From a checkpoint of a small sound classifier.
Model: log mel input, norm layernorm, activation gelu, layers 12.
Data: trained on single notes of musical instruments (NSynth), 78125 training examples.
Rows from block 2, named by matrix and row number. Rows with one number belong to one neuron. Each number is 500 + 40 x the weight over the matrix's rms, rounded and kept within 0 to 999. All counts start at 0. Numbers have three digits each.
# fc1: first MLP up (model.blocks.2.ff1.fc1.weight, 1536x256), inputs 0-127
# fc2: first MLP down (model.blocks.2.ff1.fc2.weight, 256x1536, transposed), outputs 0-127
fc1.750:471512569523537483537501507491494517549544472515467542456521438448568496501487512478470614470489500461535470501429503520554386460497622459442522482473485463587431485513489524512473571436466454490553509528506496538544511444535493510423516552451492488503496420553511561507546614565528499543516548461489576497535483567605570572479523575529477511532530465577502496495548531509559526471497
fc2.750:514485485573513528565605450455421501568504437432431477435510477461446385548473525455455480466516534594574460509466545496524505506499579499529495462457490488579498496520433521418530536480454441461543504444513512513517514464451531481530466495478511534514536474476600505444477507496508514520478494493504581422579539537560562582483443488525427502529502453511527511550542557398536515462495
fc1.751:483524526521498512523467556439482478541510523559452469489495460440532478486505490470499534483536545523504546470493486466477462419514442416534503558513510471511523494480489475545521522506486501539576530509530504484598501512507480477525507470545518459465555531492477489513579518505486475549516534492512493558511574555512491529461498531486508519541499550537528512502506540573479508536542
fc2.751:505493448517511511529511516472518510456496483427556499557503492505495487501541513515507458538527506497470501533505520524473519534474466481481500517491480517536501518522494555491491482500501514490489485512488464537445496490481513518470543498511524506508486511486455488510482472485510502523534463508557497509504493528477517493526481480504483497505489461489483491531469451539518497498514
fc1.752:503541461516497508528510499506522508540570530473498505568524513491534465487476478554483509510509550495437503483486490505478458494503479505489507494488511499522474504490468496484510509478483484453491480511498502486468469473465471487521491508491506463486482509525481469494516512507509559484482498472512470510514481496499474494553525485522501483506521510500458502470503493552505497502520
fc2.752:526488504498522529507508483469503479459504491462500474494471490488490495509552505500477476491502460501504474469496503521517511525501520513537521497515521509522525504517510501480508498495489492529526503521505480523515524502500530515513502490506494519500495513474458513514497496503511493537509500509522512460513496530490505503526502495494503476491495468486505492508493520491519534503506
fc1.753:579488498490569497521521477502526502508570537480509536539478605469503470513507482476495469505508496549589501551533540495514470493491539477480558435493508493490465463532528543461511509545486455521489527492504456501463522539494506505509541477526528486500485459512515528526502518482530528506468481523512578503544521527537519483487489510502478506461499475483522507479526541510510526496526
fc2.753:492512505495482528486528485534474514536487496496515497489509478524470507520469503507498462475527513515507494492535542486521541524514479526512515519463508502509530522506502494504488479534484510514487522510487521473524512492492512477499504515494481507521493517544523500506448477502483537531488481510499487449481518468509472521491481452500489484501504517470471532495498497486461515509521
fc1.754:446588535531447472529470524494467474547542509542466438521577443450510460481488486457468551511552524464527553531514528473457458445536465458462480555469494441453512535453493444518476515464502471473559506470494495460613455488561479476550506519489492476455481525555465468526501546499479472488484485446487499511448487503491438517474491505458494427539518586553501528498480469494514468486515
fc2.754:525496486489546528556600522518564499433530474463519535515509469457501489514563490543504463497486463444438469451455431496472536493415488474570507510551513525516488487470490557563540451484531575518500471517436477547443498543511542548450504486467513526493475498447519527527549471516546480561523463503582489506525490540464530494552462476497496536473502475516517509541487469542484539493533
fc1.755:475525551524499470549532513555534493427495574545476457520518464566525475453459524513521501500553572527559550481475458494483611536445428581534465564524506478467600523440476512514478424507485515438582454526469502490516441467530494490555500546484492511536462547428506471500502460484473586521525512492536505560479522524482571540498467498480486493574470586441518518540497501619533474591549
fc2.755:491498528489514531600564503528501443664481552474484452491490451581514445459395518487461472480491494551614564478502524576555612441470484522579534517498512434527570483421449468475522476523462440537587514524447455489517527445510515454439502491516514525506463541483556458458565535499490512514474456488451608414496529546473515534470493459488518478532528556462518504476506468524492522544474
fc1.756:549493552462591504568535461641560466518541453528520646518463478472528540455510478505446494496384418477552472511547440456521449472407522523578501430611506553440436504472588515543515462575561551549475466630447501490533532532483594535399542462417457518486485477486598540534495513510508487501532486536522484549465455498500503480471455488506519512475540495503557535495457535506479540520516
fc2.756:492497445391561488550487414603477452596500470479555612533461484612388479477446406474465452555559493577627475640573399379522539369512604509514514524515484508415481473451485551504548488481518548526418489598417528565573554479480517582380547501477391552523474484564619532558518375515521395433541473599464488514556533411478554400521434494515499574505522527547536519490487548510454507417546
fc1.757:503506512496525518530489513522517505505499455567581523462477487492503498475510523501492538537461520499534530489478522442598479449493567496537511497511491501483465548480464515533496542497506500499518497474552550540518505466492512570450517461454482532507588533590507460531543571544496467510503524514526508491586508512577487524566559538526460508546573439459511526498497501495528532477540
fc2.757:499501494535460491482521550497452491518466479526452478470493511469513445543489495499501535530533516573537458474444509454452487505455533544524463466505515469536528496487510463492505507457487509473500507543539570468511478507480480513555499532523471464498510433442540512457503492496519503512547508446502544519485546515513510539488461543492559540527513494538491513513516495485536519514501
fc1.758:575612496496496486450476558528504537404544581472503574525480693430463507539496478560525561439562452414514482451526517472415444515474435470429545497488443495534489427529604537455525459493508544479418482534462489519533509576493554516434492629508572477467464530424426533549481508496458557497484570457535501549432501479454463434536466509525509465440567443499567524510450505536532455524505
fc2.758:578491553484315555477634363533492551450532506468427502503462644495542469576475421553448494468524466489635431511436611427429420548463446551675479468467503536564461502499640456508505438449474639528514492541348541418456456618392598459517471520492532507502526431400528494543317329532516505479492583495519497487527482433519438507461395368431588563493491488541521543526447616432459472568467
fc1.759:477503519524514490534476531453513487479492507492483514539510483442490497564480510518532513518556503533535486512523510484511481411503550508478471518505481430492482508521488536510518517497484464495392503457558478547507518484481474539545539478508480499518535533529479472499554521478511498486522516500538509544531480518514446556521494561472490503451516486512490500502462491530493486468470
fc2.759:524497508524461507473551482509512515469511461480466478486517494499511489529507485502493488466532493538496475485459499489488505531457495491510495471475510507490509495462489492494481495470486526503513495496503506500491478539488505521523485500516504508486477483467504502488471470499505516539511495482524510465467516497527490527509498486494494525504486480493464484533495495490476506526500
fc1.760:562531545535538537498499582591456551519454483532503505484534470449526505490499496468535559557473480482557500479478510497478532464481460519489495529521486458493493535465601485563489468450508540540551495535521527526520491523525514528481513606534516497552543530484550489496534522531502557526482512508531527500504496512519498508522519480526507500542534521540572475522485515517528524547511
fc2.760:477529514505491469535481539519533499464489507540459506460509478468518498484495496501515535488506505525510507507497471496489510524489521524511473507531508492503537489485497486547520521484523523483521479532521520476498474526493477521523479503515485463474503449474495496492532482491478492499527515441502478574498487506504481489484507553485513519503495528516468470471493480512484493510505
fc1.761:510528454570507518489528474520456568517527473472497489496491583443436539554525521535578527509505487519485457446504574522558492530440505443576498498565536492557445490560527506453513507515499536489493562474494488487463497543518502509465480557573552497504466518495506512516531541510474572537534552509451522482462518530554450561494539461493510480499483546483462519495522516485466494468473
fc2.761:499490460457509499437445579523546504458492549540576491555454515540500537500470489498543458535541503489494557588549480461457503559498407487468489526467459496428519523527504520531472498506559510506420447483534538484451490510484506498484557479511489490515500511516465517509463431512478508450515492537524468513503574479464479501533514496517519507533507528497467512527486447547527493586506
fc1.762:447478563564510539554566509478479563534544410530446519431526472426532512518522476480511608421461511472576447474454483504549428456494629477445535424438473473566436456532509542428503576459465464479570531510525487524564491476546472498445504578473543445523545506520525513537483571544532509533513566484514619509497478548599575585505512550489523458517521522562515457529609539463568542460493
fc2.762:480492483589582493611626418428482560635536443385456516412575454508414414496418552451485498425507568540540503537534573592562552541542622428533531505496504483627493445556405555409586535524453416458595476394484424485548532478470516426498435495508549546500519519526614510479518585458474534553385487487491588416583479568594583554427514495491369447524485472500577445509556592434483480463503
fc1.763:518441465579462530477558578440512499452486452588517448534585491521506430579491552513499497515624520626479449452447544470400507523435485473494480524528575519565538510556452517510482542572465515458497502485539481480471441523457490515681472419596522479456526484482486556524529516481520460535535456447546503591496508532521468518505444505508517549570497464477512479528484487480445547482497
fc2.763:526501500634431531449554424377500455499465487494438389464522421649486469536463508540513454533548545635543515485484590531463543554536461454491527479461543465510570488573451454448490548523460501525555532466549429517418524570492499503569480476617554556533529539525399494506465475525520470575525491500435521462523481539500552526509528514568464600488506481423407456498542534518462516486499
fc1.764:545502468523519515488453447567489583497599563462538513494472627481520465539447499474469510482564500468505485495442488482470429551494468528513545469467420522490435528532563539444478438502467577489464574547491546485518513494520520515450537560439572475512515457556498547491490500532480648501510567567559514462487611537537522532500446504485525478490540476513509595583503488530595510594498
fc2.764:518509546425476482507529465595514534503491492510509507534490605509433453513399484484505515490468518425541556582530545503516485550474456535575493511484492555482436508500563462456474422534483524522528434497423501428542504486507536401470473522439506506502458487472503493500433486468468590478428538556488452464486515442500472479461476405472508416454461582524533582500467511468527491524532
fc1.765:542564472481519501517528522601501513590536461472618615523530580503532488537456520508461477521531472526501514495528501525516471433429575478489560456555502522537461535521510514536498462608521508559448472534486570497577560462424506548486592418471511532518462488495601489546525528523540461502570458560503474499511514595536480469496482456574438482470574448461585575511468582487503597442496
fc2.765:513495467513578493566570544547478423571456521467573491541504493550396382555363490469473429565569535594507502567578447449517570536466459515520483530475546479491554518537421481521494467572518458476461521494507523482511481455472500487511538503448465525494507495544514569411486499460463570522507380550506541514499569463499538545501444440521501474497514518385525563537482429562498570541520
fc1.766:472537506485591520596507492446518463478503593492552468529500478522541457506509511514503573572501528523512610493433493501500540388447423464469440546533510451521520470443474502483524480443497485507530536511521489536525491463478528483510523518554549428483517504490482458508585543493508453502539526479522552571483533544511554478506522499470477494489508555517613477490465487632620454486609
fc2.766:487488410508661462565460416433521503578505538379589549533534561607427420471405504513540478556497530569494617478490506593516548475467567415472504513518571532582511492459459579390506487538406462488540432567433374529528542458531498533452525494527524535528464537446450514515581517444494507488552460567523496414480545465440599437476461497574395465455479520515570576466457492636564483430516
fc1.767:488470483571478509510529423535517461483480541494484480531446542476490463493464481489536491469536520525535530548486539481478480534477479448536509451501459495463473471518443505434479505493475513505515478538491466520449535533446490510499524529500535497498494510546510520535464490474491561527485512506508558476525553509497460483501523454486499506520485466492486452489511515541460500545525
fc2.767:502530507487517487473479506503484533533494489519510488507541503562476496507496494499492498493536494503439472485532486504504505493505509531515514519499511508517513505512525499510524491527499488503465505518467512490530493515512508481519529498510474509492492509471493507519487494491493503497516475535491450496489494474479490478511452479483473472479500494460468535494480501482499489487501
fc1.768:569509470471645536523494510521532534507539580459591471552470612476475502506490504459502510565578459491434558558447443457418405535528437527441482458472451567462467444526528533426452443451542568463468513500500542547514488479454599524500578511451529461484518450544446593506490517487497620473572506577607528523551601463500527538545402488564504469451499528486518605554517459538606610604598
fc2.768:523494534478567462481480282558563641489563454419555505447550557519371435515394448490494480442563525454491521686558523524510448628521546433481551456437510559468371486583584538397481436503417597462452431411372420414582479526476526453528444510468452493479480487516525585534329416443443594503338507573573440436551529430579518459419450448428362423458412594509504554543474556486513533541475
fc1.769:581473488561492524463552473524495507440540453516476472460456565485512534557451509546514498483480539554543508461485566507493493514417492526560472488496476481570485458494507518454506457511470546463510517544433469468475496532447554497511495545511526459494506533480511471505523501492522549498515575505526526515502503528508496516489537497465493510533531503493496483502459524443476501519455
fc2.769:495497463503516478490486490520506509492488495493517515500509508550473491521476470487485471513563493538486500545541487475509493574530482490508507484481509502468527502532512506528492498526492528513454494527486483501462478553492475501526459475524494516496514494516493550495446412476446488492494475517514490512519514435519490499479468491506515518490476490488490525511506494511492514525520
fc1.770:503502525491535505519498463492507487510513511505472507489521535492465527517512528509502429470460508504534494522537492487478515491551475498501494447469482483463493470507536467465451440514491487507460490488487510489466527519488553494466490497540537526507514506526500471470499473481533479489488474542502467486482514498502478480494562483500456508508502478478501484489540511501486510490505
fc2.770:490484498494489492490485487504481471475491504447460514519516480504478483469523487495510526498522501513453498466506509496505523521542510512533495516523517512504525503508498491519517516516503487478517504514515507481538483476489492511502476504489474482467490475490514511475476508496491517493483502467489488510487498455496493487488472500480517494503479520484498501485497488493480495513507
fc1.771:530523482544495499502528506524483558494484507480484511475479623426493546530499497539554564510457480500536481506509538533495440558492507465549497484495469483514462481506546471499515489507494524533495537533522503466501485554488526527418474609522563476468545509464546499510504479510482514511513547528483497483496505512519460503486529480531474527502512491538500541551523511469499518443511
fc2.771:504529497514460484466484467506521570487501495520511529470520521527466492506479466503547507481550535508497506525532511483467518535507474487501507535501506504530525494520520541504513491503502557493480496509449482475489495557486476512530491499559509482496490491511460508517500457473467491522498512490532487552470493472509504474497500524464485506523470508512477456491467498544460465545516
fc1.772:490492480472425526514489654592488440517544493491495524504450523465586451542526491463522530542456458502502482441419482473522511464487515565453451427441475425479512520482503517544503548512525460496460487554548559506441494497464509526541505491448471481513484457504527476513499523522525464450574490477510496555532557469466503571519479548550642552540523464532530541542543428498596529507456
fc2.772:519501488455432525441493534541423430565493473537503474531417531561531561508453454459514483519488497513531459454489592436523496499493460558529549514459472503421487519492509432515454531500499490512445540538605558522441472474531514452428534494470541514522504541584518479510473537538504478484556498554450518397439552469524466514517521411524557482522531453519435510549493517376533498474482
fc1.773:481480470462498508488507583495477455504553497503480494499497502508619485539489474440551466556435521508529497474446504458509485451470472543447443430496460376473505530411431450518482543474514487525491467551603521463448531463482484511525545454468489489472539486476578475468544540503484492484551460472480489521519546524491500557500535528568590549583566499598448449486512483437559583509499
fc2.773:516536517492402524411447543494406466538495494550448470510446570496497518529472455465528517506500513500536495458427628425493511474520484532529500521470468507455504512456559448510471491477456521514487549508535571490491444522512499430473495546518549455494496484544436490509447524493499496456526537505440544456457587449544464517475516435514560498512479487534484540521480528454508421516492
fc1.774:526456508548501511491550442494497504484519449583456516478511487577535503515553503541458515526443526577536483496535575506426502550437505503487434478499504451519495484505498492464522517505504531496504516540461464525488521574476488535599483513566536482515505440494488497509514500542491451577551585456493489514491406518506509509491475545527489568454519505526445498458514520431474562454454
fc2.774:510548487536469480480475433492508522512504525511494509507552508557487518458440498481481516534445515499518553619544578566530451550591507457494517513487508545555428529526551496476497496569461488500533471487486476465530502512490514476529505529497483512499554492572482490549439487497467491486480531507465422475533424472494489417432531464524455421464463529483505493477481555449485498422509
fc1.775:482427505471585530552445534465506444469507537515484418459470473515537487444549520455482474599421513474479554522474425437517491443537476498495466415442532491513546491454441532537496536447516473528487508506569597549498488436474470587544515437505481538522609484518526527498528462550571456502568468510501492558607486526475532489526426547580474521488507468557463522554488487557579591489610
fc2.775:500484427405509492462363537474498454479486568523574489611396567577475592467425448451500490599551499561563535593579486405495459501570403516438515488432428524383526503527538480571436498478619517509405523515526571482421438512476504529456559497557467479487561478560466526514416411505462432393483479575500436512537557401501465463519477464534520580553507509508448534520483486534556506552495
fc1.776:511510500531555470477521495516528464525540511497521511480517495497536502469500524478485489507480474507494500476496488494470476519502466447529479517480562491498490467510536453472488529496520488537485510523535524506499515488540493478532487513502520511535485497522471458473474540512514469497494503521467505487519512513487523525484514510470468515491508511483518460485481534485477490514519
fc2.776:500520500501485471521502506511467477493476498501473498493482493490483482509472495491520523503504504518493486508511510467501523498482520500491467500514496511506515487493489480511512510507516504477539494521509507462547470497472470508512472512516478478465503484488471503480517530475463467500482499479474484536480487506525458498479479508486517472482480503507469510492483466503501491502510
fc1.777:468467512555494499491547517555476530573511461521483543469540427453603458526502498474401580432449525457570485485423505535533408448471599493458477476474502450550402455444457507474496593443505447472583495502511518511562571425483458470452461523470519501493532445541554497492542580570527478477522584475491595492517517566580525552498539515492502512546541455565511499486525521443596530459460
fc2.777:531462482571436540579590409462403491569511443427372458409516476502478372559483512446407482492515546605619468557432633467519468497558589518577492427427496491602483500499474490409545499467438449496570526481464523474533469479420528470527427490456502543493565445466599521469465490508524479495478493463481584410592481515574560565444432444540447498518506443534550518532515594369539529433492
fc1.778:502500466548557504529542514589534495522528476546565579505524508541488500565478539510458487578503503577545446499569531464499462521415535514470496437534548514471472555505498489509468494581511477519429496518476515507522468472485485523559559384455481493516475445538596512563522518535570467571567420549505510536520483514526518442523482459530465511431594447497531544493494559436492574478467
fc2.778:518488495513543518529542545502477407513457550444557499566493514615417406527370499481477447598489513561527565583558534500556538547512395518485487513498550499512526522559449440494477443628481451490497543482532496479514495458519528481494528490454496566523556558568445519436487543472488542529518444567476504445499507455466536490512468423547510442462510476390532592473462444547533578448523
fc1.779:502537520466472509473544500573543521493551441521464585430510516503562550483521480509438600486469479449521461496506479498396453493418505527532457504577439498468428474481617503528530526435488587521454461613451519486525503624420527554480496586511465443498511449491513491526502487536539409487559613510534524578475489513520501500495510557504495544482549518633516481495484577474452493534495
fc2.779:523496479506514479464460377531507527565531463506500577476533454569460550453443458474491504514515549590526498602561487482488447512510598456426531441492471508510457464494508568455515564485490547497466487540501473555498551522486463535479492504571460482524545480544571532590544460507505402481524544555488471534549470522569552429483538574506486547505488491586480426496548585436493486437503
fc1.780:458520566537506514551514495496467550557470450556504521437511455480537500499526483475424573416525549490509433459410503520556406452513602482435521419478501481568454477526491548498467580428500479496582520502498492518555557471516464520472470542467504494517495429522562516510533561511548491533527545463507575518510522522616527542512526543524522504544499485546531481541571566493565548494469
fc2.780:510528499569505499608601434441483541582533486422443509428550533438467385509398524485463525449454538539609517549489588566515520504499611475575487506524475477671484441519466531442592526506469439453588464439462468481543503503450523445494439533457539486465529471449579474479535557476507526513444533446486568474575455579545517549423485478463408453513503469542588470493504547436504478457503
fc1.781:461570555502493511526544597586525474502486548564510520501507431501547532477496533508506537465520503474535488506467423501472668585428413657591429529528472474484554482417471462561467501490480525532570479531499546499500511544521533470503528549464440491495455480433548433500524501472500558511516532493505505509458548526427489532532539518459592453562530581457491492511564518439482528603466
fc2.781:484479550468438551509564434563562502575506540533437449457494435556544578405418500500493458473487558507622527540537468556538590535526449506563500520466476466459590487461486456572453501478501501535562527485496504475394525522524514499484493487549498505509518559515565467467434457554466526530427546492475544462555506518529447572489539460477556549557468548470435410475577515476435530610515
fc1.782:498493535523517504489556488545474514532540421509494554444503470492543536505510504504440608447453488517580432472553483517489424524477556552507487440536475494521432417510608480510475522493469527543462546589519497474529536558511517479479500571478505491490449500483550555511488521537532461492496556522508549478471480560481499512505508510497522520493562533572539455530574546476530534511459
fc2.782:501512469506519463490474380509517573510530468496489530450539511493449479486467457494517522467561548528519516583509532513458483486509583453475513500473473518557467490497500622452537510464481541471488486520438487522554502533478478517478488507536472489501510448512524515535519456492487491463485516478521493534521502504553528479462488562473434507525466549562515468502502548508480455486522
fc1.783:527452471498522466530608460585584496470454434548459570440521452534481526578545510568381502547421478556594483483503547482385449555354556537546430444588491510476459447466553467508457515520544583490514494660425471466493485611440554554602492504503479517538504444432550509503480451493507458551505485490478465530446420477463474428476438508496494587445525476578512487446490507417460538479462
fc2.783:536538521499518455469469380573530479512544486531499597522572524635408537409393418489442493596421522541538502694605516513486441538592571451502538463553530534514376492521551463525560490572531549520441501537456499472530534545508510564475502506505390505503566513591534561625471472500495372477498546591403365577595347442471501311449526504532508513437486484539534517399490661381397529364527
fc1.784:515496492512475534499532515507502504523555531492516467470470495500528533542537478447506460479477500509525521512497494498514536512498526475502525469486528506500511508515501467515532515470482515536496564512492489527486506456505529500502516515497538449486554457520486490498484524493513498501511495485482526519507505528510490507516501510519514522507485475486462504504519532510504510528543
fc2.784:521506494515486507482508502509499493523516493516517514527528501521480508507476497510488505523529496528491468524529484492493514507461497490485526503515516516503510501498518496497498493510501517489481493497480515498522530498480506508515499502538465519511487529493531496501463489488514505511490504518519470478502516487499512505500492494491509508507503509496487526510504503503492525492491
fc1.785:517550447544476506508506503476542545495541451553484523431485520466527531521530496582477560518476544505528520510494501483436435522462456455553473516531503494497483454472513526485498522449533567492499509535480492535512463571424481511503490573561459462502517484510521508556546515468512504518494587458509519558466519522519489464480533549471464577530486536578522474516500590462496525523528
fc2.785:524494519502445504430444477559489522540516475565495524474504496539504558498461451482503498491529489531509464533541519464517472547500544534473527501487491491462517533523506503516472557496515554501483502558545520486429499552511481507524501499558471472502523472561507494521455444513475455476528535549462470515514523494545501497495540561508537555544496508535429488490544552468469481498475
fc1.786:504502496477491502491452457485563496513510511490483527538484473483525542501493502459476474510486528505527466498526541489499515574506520494527541543522551502496550490506510503551508505493487490522521508520491494508495503493507496507492512503497515488489479499446522530486502507493525518489539453466530558519516521540542500499502496545447520498512508488490502519504499508550475490503518
fc2.786:507479490520469520495524463518487499537510502534506491492518490503509514511520525517499508504508501507496490535498518484502521515500496505477488518486470501515507520485521497464498502502486496498474503480499511496509495507470504511514492510515474503503530505553516491510472515519509492513491511499493473497494504502493482512494493469502503486505491491488499493507494520467475506517485
fc1.787:508525490512518510546497509526519496517481468520503480492533489516515480479493479490500453562532517562484455476478470480485552567440448499487492488550520450499474495506503479500453548540524489516528529504584460558472528496554506512506503489503465499485453523491545519504482511474484512521513476502477513469514526538463495532479559506476519494495485530553490526533550472497534517529474
fc2.787:505525526502459492494510584524466508517479505571530510488486498516535519509484489489519520500460493476523507508526539488525499505479502536517493520496492507495512530513505495513485512517485492512503494498538552496491467483510483532532522503510510496490518484519496469500496570525487518512524511513518463492481493527517479509499523524514552482490510494472497512499506510472516514491500
fc1.788:488460517541579500542479546453563496470514571547538493513561495520513491517529510481553496538535499570472583563557470502410450523530460443501461500485502463510544470520443547538467479519500508487442525485563490522521519470471520543578560393572484485496557489618479571525533486501534470506545466539526461588552596505516578505512472559548426583495486471508455479548467528586546559528605
fc2.788:491494468550494509476475369439549553533538487485509485439508464503500561454483484477496419486553545560525513613582537515535507553573552446453540483436482510493527486571494539494479533477505482458488447424450457486473505536487473516549454491548479494511542500546519518521404399502473497490421492483500500474571471480539511487455523509471403546555463557487436404507520547530467501497497
fc1.789:497486496514453525468467636542457442490435498538489515513440486528616478533515511486514497602493474497474450502421489433493491452471472601492475445489503416543452575440477479563498521419493430547456500545612567525454523476468482571509542438562504534534537502559567455494510520567544461532582492468512513501532554549513525597540485563577635531495554516534478559566503522461588580467504
fc2.789:512519454452434503404433603534435433528469507617526455550427577581509562544426450479574526547519504554503501441487565414488525499460416551485493528480448469358547555454532437556436510523501533509399554547612572485434433535527490440477583520548552461523463514569443498520476530513479500436603484530441501488403631429490435525517548444545580526540544480511406576546475445464497436537502
fc1.790:537448539526518489557566511592504471498495467526490522472578426525488492588518506528367494534424543585536488518566510524503480577463602490522457468530558501549480467531466501525462573607521509477523474519511467504492531485478520504635467406526466525486543469502545517498504567513507481533532484497526476552496423549502525436523445573511491508439552477490513534505478509438488540500524
fc2.790:508466490529506511544563467477526441456484527440490493564507533628532432483470512521418445588447472514534522563519551535536470539537429529538489444466545538538445539536527455447464428564469458558505509509460474456448505487488558518490518481429490598517582509546495510482426455521524521546514495578489446412558412463435529489528465360567502459416456449438501558483461526445529624416537
fc1.791:508557543566503499497544505506507507500485507510483534494499562503480500470470544512528455520469518546561478536490507509488524478510472445510512536494535478494511510530513493525482469523530512500519471508455477484530490507473512520465483587469537523513513525552500511515519542518482480519538540493478513491531501457457466489529480496518477534518476546521524507544503505531495530505473
fc2.791:485512480484485496498479515485509535486518510530521469517528494513504514501461516517503501490526505494490488518511514500499496520475481529504511535475487512498510527500501519470502507478501493505487475520518517497484490510494498486533541492536486517511494495502492476512480472515478515481521478492506471500496502522474487491519508515488498458523520505453453510511490484501482492517496
fc1.792:426555545519456494499457568516468460570522514558482534507553494445508506489472500499507536518498530502503494535485542546505494480516512485485473557464488498489468527429477472514521490497508504472525500477502477514536475477560516503501501545532492464488468496566501501509497585476484481485454490493514462534497494545505486496534538529481519516535494571543513556519463478535495494549504
fc2.792:520498493517541498514567525493557540481517493495536521483516477453523512480524521516524472475491507481473464475516486530500509560437491489530492489558491514520494485551490541525515501510512528498502496494513469526436494558482514532503488492475503506487487480480489517507521512511525524550512486488568490506501488546492491502506522504483499515486489487481493453518498500499487514502516
fc1.793:501530569437529456526507454598573522528529574519553563456456500512519506458471466475454520510459497388558557528499477442424575473412477557534468566530469480468446470439550506492537520439535588527581528595543504489483525540477519570423552605490462469489510481397540469522509500468490533484506570543518489484539488494515515472464567483455552482468537588556502456485489547521531487577533
fc2.793:490481507554437526448458406494514524477490498500379436427564463617515550408468486518483492480502540545509546466449540613481535569546511512525522498469534518512552499464517501446484498471410521497566535523533469498491527544523475486576481495607494527543530514504431489527543467489509462546511567522458527457466468513511530493482521556506508517512459525523435432431539526491455464497495
fc1.794:490460504483546505499483505464484528467498511506511497518465447460518508500512518494525487513457511486530482514526471506561498506526495484538500500505525488538496493542524536490474494484492500514494499509508484510490517516488529468476487567517513497497544505569489488509509485528518526567528440522535484507478553500508514547459553545492463512507497508518532475522536509516518501514531
fc2.794:487495519495518468473462507497481488535497488529492519471497525493505500505499481467508543488514509506480523520512525489502495485514551511476497521502489491487478487512484477514484505511480478482457506483534521469537470473509473506513480487502488454487501480512501532474518536483489505472477511488498520524472517450536481499482490525515507494521518512498515514491503495498521475512493
fc1.795:460553526521484486496494519495482488543487501552495515494563473457508466510514512466578519511550511531453534502522532511558487419535478453537451536486549439500493547455475474538543539508510494512519494425537508496561501492536471488585506511486457501433526498573520533494525566522485471515510516460476522541502547483505474554466538497483511498548501522520524503504504512563478499532506
fc2.795:491495471522489503487564496462549539457516485458540485538531444496531504466552546558497425513503475500459475484483485523467527527464448467510528520505492502509521508530464550512533471525517505506511501471486462545446512529502534535500523486536538526537500527461476488524515469513541513565504474472553469481545480551453524487537512508492456524471497483477463448533465467539476533481499
fc1.796:526571499517503517453480535511496569535515484490560538512541519498505531538483527517672494494490480475445540489572480551549538552494496407458523501496442458479500471591476525534468561629484455530424561440564401505391493532533491527466500587625580485496466557590524539488510584510482590528486493519502447475451582556540445544520608520486470504540468474474489450542569494480471465515489
fc2.796:497542467401588463383327551510606539484544579479668611640450585574401645409386435507566508586481485430406606600661469532514479604510411396390587538582487534398413490605495518539462517615608506525362492412544450496442519529554530496402613496531539491537458598588424562565457530473445492432424531685517376520444557439427458398550584481512492498475507476440534539483514502523468439518505
fc1.797:480565511507555512563527542449560557534463561555544457491510500537474504491509523552516544557490535462514562500472490475458503466451419504448490547452552473534560468443494527504477462465503476511540507559489488518486466490497537532480503516533526511533529517499515443525582543505508469538555438495551495514473499517502529460522496506527464537489520530547553515516471460571565515502609
fc2.797:513508470514567463565466425515517529519524525457513541487519546542474471473411476498498540486521457522493558527486507563508504500484546474523518522545529508534502472481518523449543502492487521480519478539469449458515484494473502489501494515520495482455473493450510527524541520472453534479505529505502527473491509493501501482459483493483455480495514522530532551473488507567508491500497
fc1.798:526569468557447539525584505571519522544478461481513462502478570465502534482518553547492505420559497504511499514466499496418556557427449476520527496547480509547486451572548485529473481501507498477550503569447446494488513545447561473460510520483545473525465482482514511522532495499481504540487527486478546507479508502465506526467525491485570513517542561505482492504525511530434488605477
fc2.798:526499506492461515433483510505474503493504501550479501475464498521538516523428464457499482522514522524492495539521502448521485507558514529514482476443493474441524525506505495564456525466491514522475498515547548493421461524488485517549497496514492510506537466543532510472396449521480491464503503482505498509556543475547489542489504490517539542519475473498447488533517533455505525534510
fc1.799:481530496534529529565515524537511522547515489539528487507481546458507470490493505528537532492476522503529518479423515461442463482463462478497503501513498521509469477473569520521495492444514512516506500543549520470488485542482471503434510519507526510449538495504524515474576528534503469497512500494537525495481527506534513519484489464499524501453473508534540478533512506530492500456563
fc2.799:507518488524482493504469496490532517473497497493516529497505510509512519504533471508505480508538521536496517544543522527497504529503495490462457506492516488517516527488496511469487520487473513478517482508500474512463487532500482530526514489521495491496511459499435489504502490491514476516536524481517486559491482524494498476506496522524481522509491506506475478492501501532520485497509
fc1.800:500470508519602541618592498612588463494506475442529603549524432488509461522518537487441463510490467526555475482556453463539510520416519514551496461552528525503486491466486513545493475598510487496487463593436507527546527481467556526502546400499421517480504484479592548534513511485522503568548403447514457501477446543495528464504438490500490521469539480468507546503473477517485530481520
fc2.800:557509476433553503527521475554466428572518493451580590566474560584440454505374436457461439585469466514554469626598482461567475481517508507518522480505531495476419520505487499516509450542516507514388513527459505509506516458496562531423572506392455550506504545583568518506450454547520479474532445623471454452524494429451495419516457377528525477478515462474561558496478545460500553384510
fc1.801:540615574473435485502523484547516483450508590490493569512471670427462547480435471525532580458436463441550482443520545456437493543434448513540489543555478506531525445560578517546512497549488601520534497620460479474520442638447540543353510626495607484483431561463499481501494456561489519482518609454525528501457472517469445479464443450451575507458528479602537538502406484567501485537427
fc2.801:556515548495288571427564406480545569449524594484448490533459592558551566507454413578469488487497459487649501536502620463407490534566428504636535562505431498608513464510596462569559477479582591538461557507355515449427480651431576468496485508632541514517566517467479452569339360532486457465419586486486469589535412475477412455479448426410558592514501499478500471456447610468364410581483